{"arch": "unet", "train_examples": 203450, "image_size": 48, "conditioning": "none", "objective": "v", "activation": "gelu", "weight_standardization": true, "scale_shift_norm": true, "attention": true, "residual_init": "none", "optimizer": "muon", "muon_scale": "original", "momentum": 0.95, "adamw_lr_other_params": 0.0012, "steps": 3900}
Rows from block 5, named by matrix and row number. Rows with one number belong to one channel. Each number is 200 + 40 x the weight over its row's rms, rounded and kept within 0 to 999. All counts start at 0.
# convs0: first 3x3 conv (model.mid.2.convs.0.weight, 288x288x3x3, standardized in use), inputs 70-79, a 3x3 kernel for each
# convs1: second 3x3 conv (model.mid.2.convs.1.weight, 288x288x3x3, standardized in use, transposed), outputs 70-79, a 3x3 kernel for each
convs0.226,192,133,157,272,234,209,313,266,268,243,194,239,245,215,230,205,169,207,257,163,208,233,171,242,249,192,182,221,108,189,114,129,199,137,185,147,204,232,180,270,227,185,216,204,193,198,185,174,182,187,183,161,196,186,207,223,217,192,205,212,235,190,284,202,214,210,202,202,188,219,221,182,168,93,121,287,103,75,280,279,93,177,246,136,224,160,170,266,232,239
convs1.226,236,245,242,187,227,206,212,137,205,90,172,194,167,202,223,178,169,160,183,232,248,186,132,174,215,202,211,209,212,222,207,209,219,189,206,241,166,186,226,206,211,214,183,194,137,156,230,225,259,208,339,227,237,264,186,237,271,216,262,207,218,225,190,177,105,119,204,210,226,200,259,242,111,181,268,219,254,177,202,224,201,177,244,293,208,179,217,222,111,222
convs0.227,219,215,143,182,127,251,291,250,176,195,184,206,218,195,162,188,145,219,229,274,234,173,235,205,184,135,224,153,191,240,212,182,276,210,196,277,176,233,200,189,199,270,205,227,222,209,251,192,181,190,198,216,218,204,219,211,248,170,191,205,244,189,214,183,187,194,214,216,218,221,255,179,201,115,111,161,206,226,87,225,217,180,227,175,89,192,245,219,149,245
convs1.227,230,193,283,216,244,167,150,201,242,213,235,206,178,172,123,196,204,231,187,211,205,214,211,209,173,160,219,205,186,206,228,247,199,205,254,160,228,247,233,176,187,214,237,171,161,228,130,241,223,165,132,182,223,161,164,124,149,262,198,221,199,195,225,211,149,223,268,180,131,186,239,272,231,197,184,168,162,171,221,218,182,187,186,224,249,140,109,155,235,163
convs0.228,205,162,202,243,183,177,156,164,132,208,229,201,207,152,184,181,142,237,150,164,205,203,158,181,148,152,126,126,208,254,221,186,132,231,244,184,221,252,221,219,268,193,205,237,201,200,208,189,204,205,195,219,185,159,192,165,211,254,210,214,241,222,221,221,226,183,196,217,233,196,228,195,238,77,180,282,206,244,200,88,182,151,159,209,165,103,263,189,113,207
convs1.228,208,302,262,194,215,143,193,294,241,229,233,188,207,236,155,192,136,120,208,207,222,239,196,292,171,174,180,126,117,181,179,175,179,192,208,239,227,175,188,172,152,175,187,156,246,126,279,246,277,278,269,242,223,231,129,178,123,191,231,127,214,214,221,190,147,233,264,190,172,266,238,241,319,234,158,196,211,218,89,114,160,134,237,221,133,179,238,247,192,233
convs0.229,290,230,146,206,270,238,241,121,219,253,238,172,164,277,220,120,248,198,261,273,198,253,228,137,160,269,263,210,147,267,205,97,128,147,89,236,172,159,189,250,186,142,204,167,227,220,218,187,190,207,170,195,186,219,188,214,180,169,180,247,197,245,205,169,233,178,246,252,202,239,217,194,201,128,175,159,172,217,265,283,242,213,306,179,213,203,209,148,116,189
convs1.229,232,233,172,159,191,207,199,234,153,226,184,167,163,191,242,198,162,210,144,168,121,182,162,192,164,225,182,183,170,172,158,197,216,178,258,210,242,238,258,214,245,254,216,189,217,136,160,223,260,111,140,253,124,107,103,192,195,71,191,151,164,263,183,187,102,193,204,198,231,141,200,125,155,233,231,152,264,305,179,301,366,255,146,236,228,172,201,198,280,153
convs0.230,254,246,196,160,181,175,272,231,186,173,238,155,207,179,209,192,197,195,223,214,154,226,274,276,228,220,230,178,161,176,141,165,179,251,197,76,231,157,162,244,203,178,152,222,200,237,168,147,214,251,171,181,188,188,194,78,78,145,184,188,173,192,231,265,251,254,172,210,224,165,198,184,124,254,219,241,272,192,287,205,186,171,179,214,243,249,182,199,253,184
convs1.230,295,228,133,205,249,219,195,204,168,253,229,180,160,169,228,229,219,249,225,200,160,172,146,191,238,222,205,231,230,206,269,188,219,246,199,259,242,139,214,216,218,205,206,218,201,179,197,147,252,121,115,247,167,116,219,186,258,254,286,295,249,280,275,260,153,54,209,260,197,236,245,262,107,146,178,173,173,126,167,242,214,185,219,206,212,263,285,147,152,194
convs0.231,120,193,272,213,112,272,184,189,242,283,174,161,170,207,249,224,208,206,211,206,185,190,218,193,225,153,176,257,138,143,263,248,147,259,266,131,228,196,244,292,229,237,168,229,266,176,195,229,217,174,204,167,157,189,165,167,194,149,151,169,205,198,157,211,199,191,184,211,187,213,209,195,157,274,179,187,225,236,215,207,203,244,196,198,200,185,170,298,121,262
convs1.231,245,177,164,165,176,176,210,188,200,210,219,152,143,267,267,181,196,197,211,201,114,181,220,125,238,281,190,232,232,227,167,233,226,199,176,156,163,172,179,178,235,197,173,238,194,296,230,197,387,318,262,206,216,199,201,153,201,198,158,134,175,157,202,260,216,125,135,213,203,102,127,105,196,199,196,185,154,195,243,205,234,223,162,160,258,203,207,138,99,183
convs0.232,300,248,194,186,210,180,148,119,202,176,195,127,222,226,243,216,229,184,248,263,221,196,246,253,152,171,193,250,203,168,124,239,235,223,192,252,190,145,210,181,164,175,229,197,172,209,177,208,155,128,179,179,187,161,209,155,183,221,211,195,179,174,185,186,163,202,218,206,226,227,214,231,239,272,187,212,286,133,185,162,76,269,282,186,223,192,212,207,143,210
convs1.232,243,222,204,212,137,172,157,224,195,199,188,220,186,176,204,258,238,208,178,193,191,117,219,226,166,151,105,195,210,195,222,260,244,203,227,246,219,217,218,221,194,224,241,243,270,170,179,108,135,210,270,193,216,233,209,196,233,199,199,251,134,153,229,211,232,239,141,186,98,130,196,217,191,190,253,246,208,259,190,153,146,236,222,211,211,254,279,201,163,163
convs0.233,210,227,182,118,200,178,202,220,283,199,264,220,235,229,153,213,198,77,176,260,246,178,209,191,268,261,229,188,131,193,186,179,127,286,177,160,232,188,190,200,168,259,245,269,208,162,201,209,209,152,192,227,183,161,208,191,177,192,193,191,237,204,148,227,185,227,185,237,216,220,215,230,187,168,147,125,146,137,205,205,216,224,240,217,162,132,151,240,264,204
convs1.233,157,203,159,185,218,184,174,242,180,183,162,219,185,228,163,197,204,164,205,210,201,222,203,245,181,191,254,235,199,217,191,183,208,195,220,187,226,190,222,201,200,195,239,258,177,252,160,164,209,187,161,338,134,123,149,203,84,225,206,160,146,199,191,229,159,340,141,219,157,99,161,232,187,224,266,270,173,217,112,151,199,229,246,249,264,193,247,271,269,255
convs0.234,151,234,174,183,177,252,244,190,311,157,106,166,197,180,206,163,52,148,216,249,220,194,259,238,266,155,207,170,225,298,90,120,246,114,163,207,171,215,215,207,235,206,250,191,204,182,209,199,210,147,197,203,172,235,219,194,230,182,165,169,227,231,237,168,208,205,241,193,213,194,199,188,155,254,135,163,216,222,177,197,161,213,266,231,207,212,188,205,164,136
convs1.234,208,115,178,176,189,208,107,168,233,235,292,179,187,265,237,213,214,222,210,239,209,167,135,238,202,113,230,202,176,219,201,159,233,196,226,245,233,207,181,186,205,235,246,183,225,58,165,185,212,133,166,237,187,99,154,193,230,161,212,246,192,141,142,296,141,181,258,285,257,213,207,218,288,282,216,169,165,239,220,258,202,218,144,190,278,244,241,168,180,183
convs0.235,170,188,258,208,226,230,174,200,265,211,315,286,144,197,220,252,187,246,146,161,161,119,121,233,160,193,168,239,261,291,231,230,150,267,242,112,145,190,162,227,255,147,210,217,123,201,181,204,217,186,180,208,153,166,187,171,175,173,211,153,229,234,242,198,204,199,134,201,224,150,254,241,241,169,212,236,226,153,215,159,195,240,205,130,239,211,149,182,222,135
convs1.235,207,188,189,257,185,204,232,198,235,124,126,170,199,166,178,181,186,210,163,185,184,205,175,193,146,137,127,168,169,159,208,197,185,194,181,195,214,214,199,170,223,261,164,172,273,148,394,241,207,105,178,117,273,139,207,223,193,233,256,205,177,201,254,107,156,162,156,289,253,198,260,83,81,149,220,67,166,190,141,227,249,192,239,293,134,257,294,224,254,270
convs0.236,183,131,165,230,175,176,106,252,236,212,216,114,102,170,202,210,194,312,231,223,195,298,205,138,197,235,179,217,172,193,316,156,211,200,159,166,142,164,182,141,220,136,219,215,151,217,193,262,177,222,239,187,229,194,174,156,151,180,251,163,206,186,137,205,231,218,247,172,263,212,154,192,269,269,240,126,202,287,165,175,248,252,200,185,235,239,209,197,234,228
convs1.236,170,156,232,198,200,232,238,263,240,197,227,216,144,218,228,108,203,209,206,205,110,259,225,76,177,185,146,208,213,168,225,205,136,177,250,205,183,243,219,191,208,187,256,261,200,180,225,150,253,205,292,225,181,305,148,98,143,258,202,120,166,156,171,299,281,112,255,197,126,273,213,150,193,279,187,136,206,234,233,249,221,223,182,176,209,220,207,151,186,217
convs0.237,244,236,174,212,183,125,243,251,255,275,204,221,178,217,233,188,226,237,188,195,184,150,137,107,199,136,170,206,162,227,266,264,201,165,98,192,184,146,163,175,228,199,154,234,219,185,205,213,206,201,214,198,198,216,278,281,229,164,221,207,208,216,180,179,210,176,146,203,228,264,221,231,191,225,132,221,143,118,173,190,217,223,213,163,210,234,124,299,297,168
convs1.237,198,288,167,235,327,146,225,213,144,203,246,215,162,140,182,183,162,208,190,200,188,214,218,188,240,210,170,201,214,179,189,174,213,216,217,214,211,178,258,232,275,256,164,224,146,252,220,60,112,161,192,233,87,304,172,149,212,181,233,258,276,248,264,227,123,178,152,151,230,165,190,236,260,311,287,214,228,193,223,217,161,222,291,187,210,245,214,202,185,133
convs0.238,149,215,171,104,265,191,202,217,241,230,152,222,148,286,211,175,207,200,213,155,149,206,234,185,212,205,259,194,211,165,184,136,169,230,108,262,193,198,171,258,208,197,166,183,164,132,167,186,209,238,214,206,208,178,213,172,204,270,228,194,220,217,222,232,185,215,284,191,187,244,214,244,178,224,153,174,208,171,137,110,143,198,247,235,229,179,244,150,193,156
convs1.238,202,158,143,208,121,186,214,175,222,177,117,157,178,162,188,191,225,148,186,230,254,229,242,215,212,237,221,224,205,213,195,172,164,239,215,173,233,207,259,193,190,192,231,190,176,103,231,229,195,268,178,202,187,87,186,180,191,210,157,109,192,150,175,250,165,213,211,235,188,200,261,143,251,201,256,241,167,175,212,247,214,230,194,165,269,310,220,138,156,144
convs0.239,184,161,130,224,175,172,222,186,160,214,299,201,192,242,207,144,136,188,162,220,237,136,229,251,156,194,203,238,268,210,284,259,150,138,163,233,185,133,184,219,182,161,207,233,182,160,160,170,177,210,206,196,197,185,178,121,163,220,253,202,201,218,205,142,216,251,241,214,209,242,213,164,189,134,108,122,231,270,147,213,138,192,230,194,222,242,204,230,200,202
convs1.239,258,126,196,242,143,264,188,174,205,269,223,254,197,223,196,215,208,155,158,233,267,186,172,117,174,284,185,183,199,239,196,158,165,211,182,153,203,90,148,211,149,218,270,240,199,308,268,179,300,288,206,273,206,194,190,220,257,236,203,166,229,225,218,233,238,233,207,288,139,214,232,179,167,203,177,180,128,227,153,95,138,180,162,278,192,255,255,133,199,228
convs0.240,131,177,174,144,169,197,237,238,184,241,227,259,248,232,224,161,180,176,160,185,202,186,221,224,213,230,222,199,107,195,201,181,204,244,220,231,236,196,189,250,239,217,255,221,192,235,200,212,183,197,188,230,211,183,219,197,181,197,240,188,263,260,186,196,225,196,165,195,208,217,229,244,136,27,119,154,127,211,101,212,168,224,149,149,157,215,93,239,316,168
convs1.240,180,174,203,201,126,177,226,193,159,166,125,176,202,107,258,202,210,251,195,225,200,170,212,216,251,173,207,201,187,225,188,187,271,186,184,219,265,276,259,208,265,270,168,253,172,154,197,165,165,183,89,215,264,182,239,260,276,221,205,205,220,174,126,119,81,218,173,222,249,189,275,201,121,130,197,262,153,176,200,154,228,254,251,206,237,224,193,197,133,127
convs0.241,235,185,210,108,166,186,123,211,158,293,162,221,189,207,214,214,223,206,297,246,188,274,284,262,197,198,256,194,135,263,153,226,262,296,164,198,194,149,164,278,239,212,272,221,239,213,202,248,201,213,217,188,201,215,267,217,160,260,192,208,190,206,169,180,209,222,248,247,245,238,205,219,136,211,170,107,290,130,251,289,179,312,251,167,234,203,143,216,239,166
convs1.241,304,204,187,228,212,268,215,221,263,232,238,151,186,202,209,183,154,134,180,126,211,209,125,242,184,187,205,211,141,210,204,215,226,189,208,202,175,247,288,171,259,212,148,289,278,242,248,144,187,278,293,81,224,214,159,151,225,159,152,228,197,154,142,227,63,127,113,187,166,192,185,225,217,242,188,180,142,220,184,199,230,136,172,85,227,297,194,200,217,211
convs0.242,235,173,181,140,189,218,179,206,179,225,239,186,214,224,134,236,237,275,230,182,126,258,175,139,196,208,180,246,162,225,174,219,202,153,160,177,193,173,268,211,217,304,238,205,187,250,210,224,237,203,181,179,212,225,200,177,192,239,203,169,160,172,166,166,206,215,203,193,245,229,136,149,289,255,273,212,222,186,164,193,211,204,226,151,142,232,229,187,274,273
convs1.242,178,144,229,185,137,151,273,151,173,174,186,246,188,190,130,159,147,171,179,183,207,240,298,268,179,206,195,167,195,194,186,190,171,158,198,190,174,198,218,155,134,138,226,222,211,231,273,154,217,353,210,230,328,169,219,152,166,203,213,222,225,191,255,318,167,240,214,138,131,246,195,285,192,239,231,198,186,247,144,160,234,210,177,242,235,132,102,193,185,160
convs0.243,111,169,182,192,211,189,187,254,271,183,204,206,165,206,229,175,183,194,156,166,181,192,267,218,265,250,181,207,213,192,185,195,170,183,167,162,197,188,147,183,239,163,215,210,177,233,214,167,210,180,189,239,216,182,257,161,175,234,196,212,183,244,202,215,232,255,227,204,191,197,174,172,257,238,168,221,210,260,96,136,303,124,166,164,184,216,169,207,218,214
convs1.243,170,178,157,135,114,189,245,202,228,161,181,152,156,228,303,235,196,198,154,186,194,152,180,257,155,153,216,186,200,213,163,232,245,162,184,222,212,245,222,202,253,242,185,232,207,268,163,119,197,262,171,178,180,264,221,220,232,258,271,247,248,246,203,110,189,173,155,167,189,193,173,97,149,201,202,183,162,93,206,240,212,260,250,168,252,245,211,115,142,206
convs0.244,215,211,183,277,190,213,186,214,237,247,217,114,198,190,147,216,203,168,93,67,155,227,115,241,246,127,143,228,211,194,279,160,113,267,102,203,154,142,228,217,198,183,221,190,220,161,196,181,245,213,220,223,221,208,210,156,177,229,169,170,206,141,146,199,181,215,170,214,159,195,190,159,241,271,143,159,260,179,164,262,183,180,186,244,241,259,146,220,216,273
convs1.244,207,216,100,185,179,143,294,206,206,154,182,190,206,183,205,135,174,203,278,237,214,277,199,215,234,217,184,242,245,174,186,182,165,201,230,190,300,239,169,224,211,153,149,142,151,256,242,142,171,142,206,254,157,152,246,238,198,252,268,190,208,197,254,177,176,144,118,224,268,247,297,232,180,149,232,171,190,251,146,137,94,178,180,141,216,238,195,176,187,178
convs0.245,287,235,270,186,215,274,152,122,158,166,178,217,159,229,189,181,220,208,185,164,228,198,161,202,192,171,243,229,225,238,287,270,293,278,208,221,187,143,204,200,159,205,214,223,199,211,208,226,181,197,243,200,193,230,220,216,204,198,216,194,212,216,169,142,195,207,226,245,224,225,247,224,83,207,244,106,235,200,32,227,223,239,176,164,173,170,206,225,210,229
convs1.245,185,185,213,183,184,217,220,263,227,175,234,188,170,267,218,171,226,174,199,209,248,217,194,171,210,187,190,239,233,201,193,197,202,170,150,203,204,231,222,202,191,167,266,256,211,227,291,204,204,272,222,323,157,140,231,256,203,221,252,214,170,267,268,153,257,107,149,189,105,271,255,237,174,163,179,136,135,146,226,216,199,254,227,258,126,178,207,195,197,141
convs0.246,252,170,209,184,206,227,241,229,198,225,260,193,174,199,144,174,183,140,151,188,180,190,291,180,212,211,153,222,185,286,232,323,218,211,302,212,204,247,238,131,275,167,210,230,177,258,190,224,254,169,190,216,166,227,193,158,214,220,205,203,185,182,128,217,293,212,242,209,200,163,159,224,184,223,286,265,163,190,227,166,165,251,177,150,236,275,118,245,172,178
convs1.246,272,230,219,328,200,208,253,107,174,179,175,192,169,223,235,171,177,251,183,183,217,190,157,246,151,214,211,203,197,224,190,204,215,223,201,215,180,172,223,190,179,228,146,226,245,253,231,246,185,168,206,274,163,250,133,180,222,144,128,212,133,111,191,186,191,159,312,216,177,148,89,227,145,98,209,138,122,174,137,178,65,234,236,228,288,259,247,237,164,161
convs0.247,147,217,156,107,234,193,104,251,207,205,164,218,215,187,224,214,204,209,143,204,210,119,244,241,126,183,183,176,189,205,203,238,219,229,237,254,214,175,181,214,185,193,204,197,206,230,198,223,236,194,231,215,187,225,226,197,168,251,279,245,260,270,217,189,194,211,172,178,211,183,199,195,305,288,266,336,357,274,310,283,210,207,265,142,232,300,240,141,228,181
convs1.247,193,162,273,147,146,183,171,195,179,194,212,217,114,132,157,173,171,212,180,199,202,175,300,311,163,236,242,164,185,206,170,209,241,188,210,170,150,216,179,170,219,161,113,205,160,219,171,240,223,205,199,209,105,68,228,238,163,222,261,158,238,343,191,163,158,78,185,237,207,186,246,279,193,193,141,320,162,101,143,35,119,257,216,188,197,191,203,203,152,184
convs0.248,178,124,200,165,195,172,253,205,244,184,166,228,158,162,198,212,215,232,176,215,183,200,149,194,217,195,221,218,177,213,177,316,236,216,184,131,217,163,206,236,241,244,213,214,237,222,200,206,183,226,205,170,160,219,225,217,278,190,179,300,190,173,168,237,229,226,196,238,251,166,185,228,136,177,46,183,260,166,246,220,205,194,304,189,128,237,208,193,185,145
convs1.248,247,195,190,168,199,185,129,208,195,218,240,167,213,177,176,189,231,152,169,141,214,156,210,227,180,188,204,198,185,132,192,144,135,191,177,173,233,234,221,197,190,159,212,202,175,155,279,141,236,187,128,281,216,198,242,170,141,186,167,237,180,176,181,264,107,205,86,52,261,182,169,288,232,224,247,279,243,172,295,216,257,234,295,211,191,277,191,207,164,224
convs0.249,231,83,218,150,164,172,213,189,141,214,205,136,207,245,194,226,251,203,218,154,228,193,190,214,246,263,250,188,160,212,184,185,162,243,267,313,179,182,167,189,121,197,180,162,189,213,196,241,215,171,199,213,205,191,209,157,184,203,161,145,257,178,193,212,199,185,250,239,228,220,177,201,228,260,217,239,159,110,307,403,221,159,148,215,236,257,260,174,136,175
convs1.249,194,179,246,201,184,186,187,276,207,191,149,149,183,200,193,228,191,195,185,231,215,165,190,185,177,156,132,180,203,194,149,204,200,205,219,202,143,168,205,192,218,213,207,248,220,380,193,243,280,154,127,156,180,169,233,151,197,238,251,163,177,225,176,204,222,229,189,102,254,218,203,161,232,174,199,252,194,117,183,164,179,110,201,219,107,211,184,165,139,231
convs0.250,316,196,154,242,263,225,154,167,222,225,183,261,145,207,182,217,209,261,247,181,271,209,182,228,155,132,173,262,240,207,174,105,187,222,314,198,224,230,195,200,156,199,191,215,246,175,204,171,195,204,215,233,230,192,224,230,193,257,205,177,187,231,163,178,222,197,145,176,241,236,191,204,220,193,132,250,228,179,154,278,162,239,242,223,180,220,180,235,243,225
convs1.250,270,204,211,175,268,263,153,196,210,166,145,162,120,133,246,177,148,142,258,210,180,242,228,184,259,301,210,176,209,246,187,226,209,185,205,175,234,218,231,207,205,234,195,217,278,229,301,181,229,286,292,304,310,204,217,264,241,202,172,145,222,203,236,221,297,241,175,235,295,188,285,176,176,175,104,206,147,58,192,200,82,134,255,235,169,182,198,170,117,148
convs0.251,245,318,244,218,265,251,240,231,216,168,210,234,219,171,193,224,154,142,253,258,234,239,246,272,235,251,182,234,212,217,203,177,146,263,228,189,260,238,196,202,220,232,206,202,195,225,195,199,190,211,217,207,219,202,131,119,132,159,128,135,152,132,180,130,200,240,190,248,178,167,231,209,201,246,320,153,199,221,164,156,166,171,268,269,165,204,223,232,227,190
convs1.251,176,139,158,146,175,145,156,163,203,243,257,231,180,220,179,242,162,123,155,121,168,165,147,185,196,151,173,211,219,243,205,240,222,232,247,187,200,146,201,215,131,210,200,157,197,218,126,214,129,200,208,190,136,305,195,210,225,218,271,198,270,312,227,140,279,283,194,245,165,237,248,186,215,232,211,207,219,206,169,300,225,153,180,118,195,227,156,188,168,152
convs0.252,277,220,156,228,186,214,177,199,273,153,84,157,163,170,220,187,231,196,235,211,207,189,214,219,134,177,261,166,215,230,266,132,211,177,115,163,220,147,160,215,173,192,153,145,164,156,176,197,159,200,223,188,222,218,153,172,243,200,145,228,179,134,204,145,223,232,147,231,218,158,215,225,217,230,215,199,206,225,263,259,201,241,249,170,252,266,254,243,251,231
convs1.252,173,137,161,189,69,183,204,200,177,186,234,207,244,273,166,242,230,198,248,269,208,266,297,158,249,193,189,202,243,243,257,243,171,200,195,153,169,126,188,183,156,221,219,176,205,318,279,208,251,175,224,125,195,242,215,218,164,228,246,191,233,218,195,217,118,122,250,148,72,176,232,202,155,122,261,140,162,235,197,161,257,176,159,209,183,83,133,226,59,160
convs0.253,324,269,195,196,208,174,217,179,147,201,182,183,233,239,130,189,227,172,359,245,210,306,270,124,293,218,133,134,212,163,220,248,250,246,255,177,185,193,244,178,224,169,189,167,240,199,187,203,199,179,195,213,247,214,122,186,216,225,176,196,217,201,169,204,202,160,175,184,255,184,185,169,262,222,229,171,190,132,186,196,120,213,207,269,190,229,222,189,264,119
convs1.253,170,234,182,164,165,172,208,202,204,215,292,231,226,262,199,139,223,224,235,248,236,211,246,235,184,176,236,207,227,225,229,244,211,172,205,243,210,217,146,196,235,174,201,181,128,165,140,146,145,259,207,141,246,62,201,186,81,210,235,213,169,234,231,189,251,181,295,252,146,294,226,145,178,181,321,163,176,274,223,185,180,168,143,192,172,137,217,171,171,278
convs0.254,202,233,274,198,265,200,216,176,180,219,170,168,237,143,268,177,135,251,272,165,197,179,175,283,97,184,256,215,206,254,230,270,224,185,232,137,145,231,211,241,233,291,146,224,163,198,206,180,152,165,208,184,200,166,213,187,265,106,263,194,159,213,232,184,148,178,235,246,167,256,202,185,185,255,215,160,272,242,176,274,244,221,243,229,258,156,319,174,188,182
convs1.254,217,202,229,173,227,270,135,185,253,214,265,135,198,231,175,248,224,166,188,197,254,205,143,215,251,187,214,191,190,204,151,189,195,163,214,176,270,228,182,265,193,236,204,246,239,197,298,136,167,180,177,243,231,280,217,140,282,255,250,207,233,200,144,217,175,177,302,329,204,256,174,183,142,282,263,222,292,250,234,225,263,194,238,168,213,278,193,178,180,209
convs0.255,236,211,113,179,219,217,230,202,180,190,198,224,202,212,179,213,203,207,223,208,309,239,236,245,207,201,205,298,174,196,221,188,208,193,198,167,200,245,242,142,213,147,104,194,198,177,211,230,190,236,242,214,222,201,177,223,233,196,188,228,182,155,209,186,253,243,187,256,212,174,190,260,174,204,241,283,217,183,207,170,185,153,114,227,227,168,248,200,149,137
convs1.255,261,169,138,260,173,202,252,183,192,178,202,148,131,174,204,201,167,220,220,221,201,146,160,167,256,260,234,211,182,207,202,209,187,190,224,175,152,153,142,182,204,218,213,228,177,244,278,237,190,127,141,149,168,288,198,187,196,216,178,214,211,240,208,249,236,203,142,135,172,141,229,180,204,143,92,172,119,141,119,146,174,202,158,198,164,156,178,239,150,198
convs0.256,359,227,152,219,270,169,215,153,190,218,189,170,244,188,175,179,188,145,169,204,245,246,239,169,289,235,246,227,238,274,227,199,241,146,246,247,179,181,205,195,178,242,132,244,206,185,159,189,184,179,255,195,169,199,130,119,184,206,173,210,172,189,169,211,183,202,190,213,182,187,198,223,251,173,231,152,182,206,140,203,143,229,286,181,171,170,154,214,183,184
convs1.256,158,145,161,225,168,199,188,233,185,185,258,223,220,223,257,195,136,212,228,122,208,240,158,237,210,152,205,166,184,154,170,188,184,232,213,188,213,226,258,202,205,251,193,167,185,210,239,207,195,176,273,218,179,286,178,181,183,203,181,178,216,173,144,227,116,229,171,250,253,191,228,186,259,258,209,275,214,295,160,234,157,223,258,179,212,182,197,251,114,193
convs0.257,180,212,250,161,199,202,155,115,167,155,253,219,223,206,174,189,150,130,88,227,261,149,226,229,215,242,244,297,283,240,274,239,240,220,193,154,193,234,195,216,189,196,233,191,211,221,184,227,216,197,257,203,173,247,201,231,254,223,189,256,295,243,239,194,185,168,172,213,188,209,257,220,220,291,160,190,156,185,191,230,174,200,247,194,166,228,208,191,183,137
convs1.257,224,223,195,149,209,259,178,154,223,177,188,173,222,209,201,155,170,162,233,202,202,216,199,176,151,137,159,237,217,214,225,213,183,201,189,172,142,150,169,187,182,140,156,110,72,223,287,283,270,223,338,265,193,234,167,196,169,141,200,206,118,173,203,310,324,296,164,176,248,115,274,303,272,244,160,283,200,136,160,96,185,172,216,243,121,217,218,143,184,163
convs0.258,172,148,189,188,265,210,232,262,170,169,219,191,177,129,185,213,266,182,207,158,148,150,198,215,254,175,199,170,196,180,109,148,180,237,218,291,210,203,201,198,204,222,271,206,172,207,211,221,176,197,175,161,202,185,203,228,218,222,199,254,206,158,210,250,219,191,224,180,246,212,201,151,172,217,241,197,139,258,139,125,223,172,169,222,217,212,157,181,222,150
convs1.258,208,153,152,255,181,203,221,204,214,192,178,181,234,191,156,219,164,147,221,150,136,167,209,235,240,240,258,183,164,156,199,196,162,207,211,199,232,272,221,187,196,174,198,166,183,282,279,173,237,246,187,242,300,124,155,237,178,170,271,191,156,206,225,144,154,186,251,224,206,212,192,132,233,250,332,196,242,271,130,192,202,233,231,174,240,282,182,102,212,136
convs0.259,216,166,228,229,204,273,91,112,223,186,138,199,243,213,191,250,229,207,305,242,162,206,214,184,195,194,157,207,137,222,161,217,140,229,141,155,253,204,159,247,152,212,245,238,245,242,222,173,222,195,205,220,185,183,249,195,256,208,273,226,208,204,139,188,238,223,232,152,181,246,190,161,258,271,218,190,229,165,190,172,237,172,181,175,179,216,209,284,194,140
convs1.259,231,224,165,183,229,159,260,212,204,192,164,166,189,209,183,173,210,226,258,196,115,230,199,72,224,257,203,210,237,214,196,176,208,240,221,238,127,137,149,179,155,208,200,191,268,210,191,190,314,109,68,177,289,237,202,276,198,188,180,168,107,132,259,259,230,99,202,158,138,173,125,126,168,138,232,164,125,157,240,156,205,271,223,225,218,174,228,193,127,180
convs0.260,124,200,200,159,236,199,237,209,173,131,212,261,196,153,183,180,147,207,178,257,208,250,215,212,180,198,186,157,156,121,152,195,292,128,219,221,216,258,238,196,272,243,218,224,207,193,203,214,203,168,170,208,190,208,152,263,144,157,221,212,151,201,229,244,157,180,244,199,182,179,155,176,232,177,109,205,245,167,252,249,214,232,174,224,177,216,212,214,238,146
convs1.260,318,222,252,197,137,212,254,197,220,223,167,210,216,185,209,245,204,206,170,122,258,192,222,232,200,222,206,187,248,251,169,207,220,182,162,233,204,180,226,172,112,187,206,225,226,216,261,222,82,142,175,204,238,122,186,241,206,246,201,138,205,111,165,201,254,191,133,167,206,198,105,238,276,211,127,206,240,238,204,199,140,236,312,269,226,220,165,190,283,271
convs0.261,197,167,170,191,121,204,231,193,239,160,173,167,166,132,166,161,189,191,209,293,218,217,185,212,241,267,182,129,155,143,203,147,224,187,211,205,256,246,274,183,139,168,166,162,233,217,239,216,202,267,214,210,197,211,202,250,216,271,249,216,208,177,192,180,253,247,230,194,201,192,172,131,211,207,221,87,165,173,205,178,219,150,218,195,218,163,229,197,205,209
convs1.261,158,154,206,130,149,161,219,196,173,152,152,152,179,181,144,207,191,152,176,146,210,215,139,151,152,215,175,183,202,184,213,212,214,210,173,176,162,167,219,203,192,220,188,151,150,152,29,90,146,69,63,206,132,249,219,218,209,181,173,190,173,160,210,332,210,152,251,178,336,182,140,179,146,254,186,186,229,247,133,244,282,257,285,275,221,227,227,153,193,157
convs0.262,220,181,147,182,221,154,282,217,169,244,194,296,298,220,172,177,149,175,117,166,200,204,200,201,137,209,189,241,158,171,284,196,212,233,191,206,146,194,190,152,184,276,214,182,208,179,206,209,195,198,228,231,186,254,244,177,240,311,232,183,267,210,265,185,171,148,138,157,161,239,218,154,183,170,199,234,135,218,282,73,174,198,245,192,191,203,240,206,244,198
convs1.262,190,233,280,176,261,238,197,206,279,167,181,206,235,199,209,214,183,161,227,236,178,195,222,159,183,207,194,208,218,194,231,219,187,168,178,150,279,203,176,226,228,128,198,189,194,287,264,199,177,178,176,316,311,263,226,152,188,250,255,204,216,196,238,280,219,275,233,206,212,250,66,170,116,113,152,112,102,119,211,226,235,171,120,253,201,212,170,179,199,225
convs0.263,223,181,232,185,220,265,243,219,231,214,195,195,168,208,205,223,192,188,168,282,195,210,289,206,148,190,192,142,213,220,207,260,202,280,285,167,172,212,190,161,189,180,206,202,193,183,186,214,201,197,190,171,167,178,151,186,179,217,187,186,252,207,227,202,186,220,200,242,215,193,142,176,236,246,244,194,226,230,188,211,259,150,203,222,124,210,157,116,179,252
convs1.263,205,221,194,175,146,202,112,178,184,264,256,189,297,213,139,253,234,179,256,148,95,193,196,178,187,153,177,217,151,181,230,179,192,208,241,221,219,197,154,141,247,237,187,248,158,143,251,276,238,274,132,202,199,204,164,205,148,168,211,195,171,178,198,206,174,117,260,176,190,129,134,192,147,175,224,161,221,276,181,236,299,229,150,168,262,265,325,203,159,249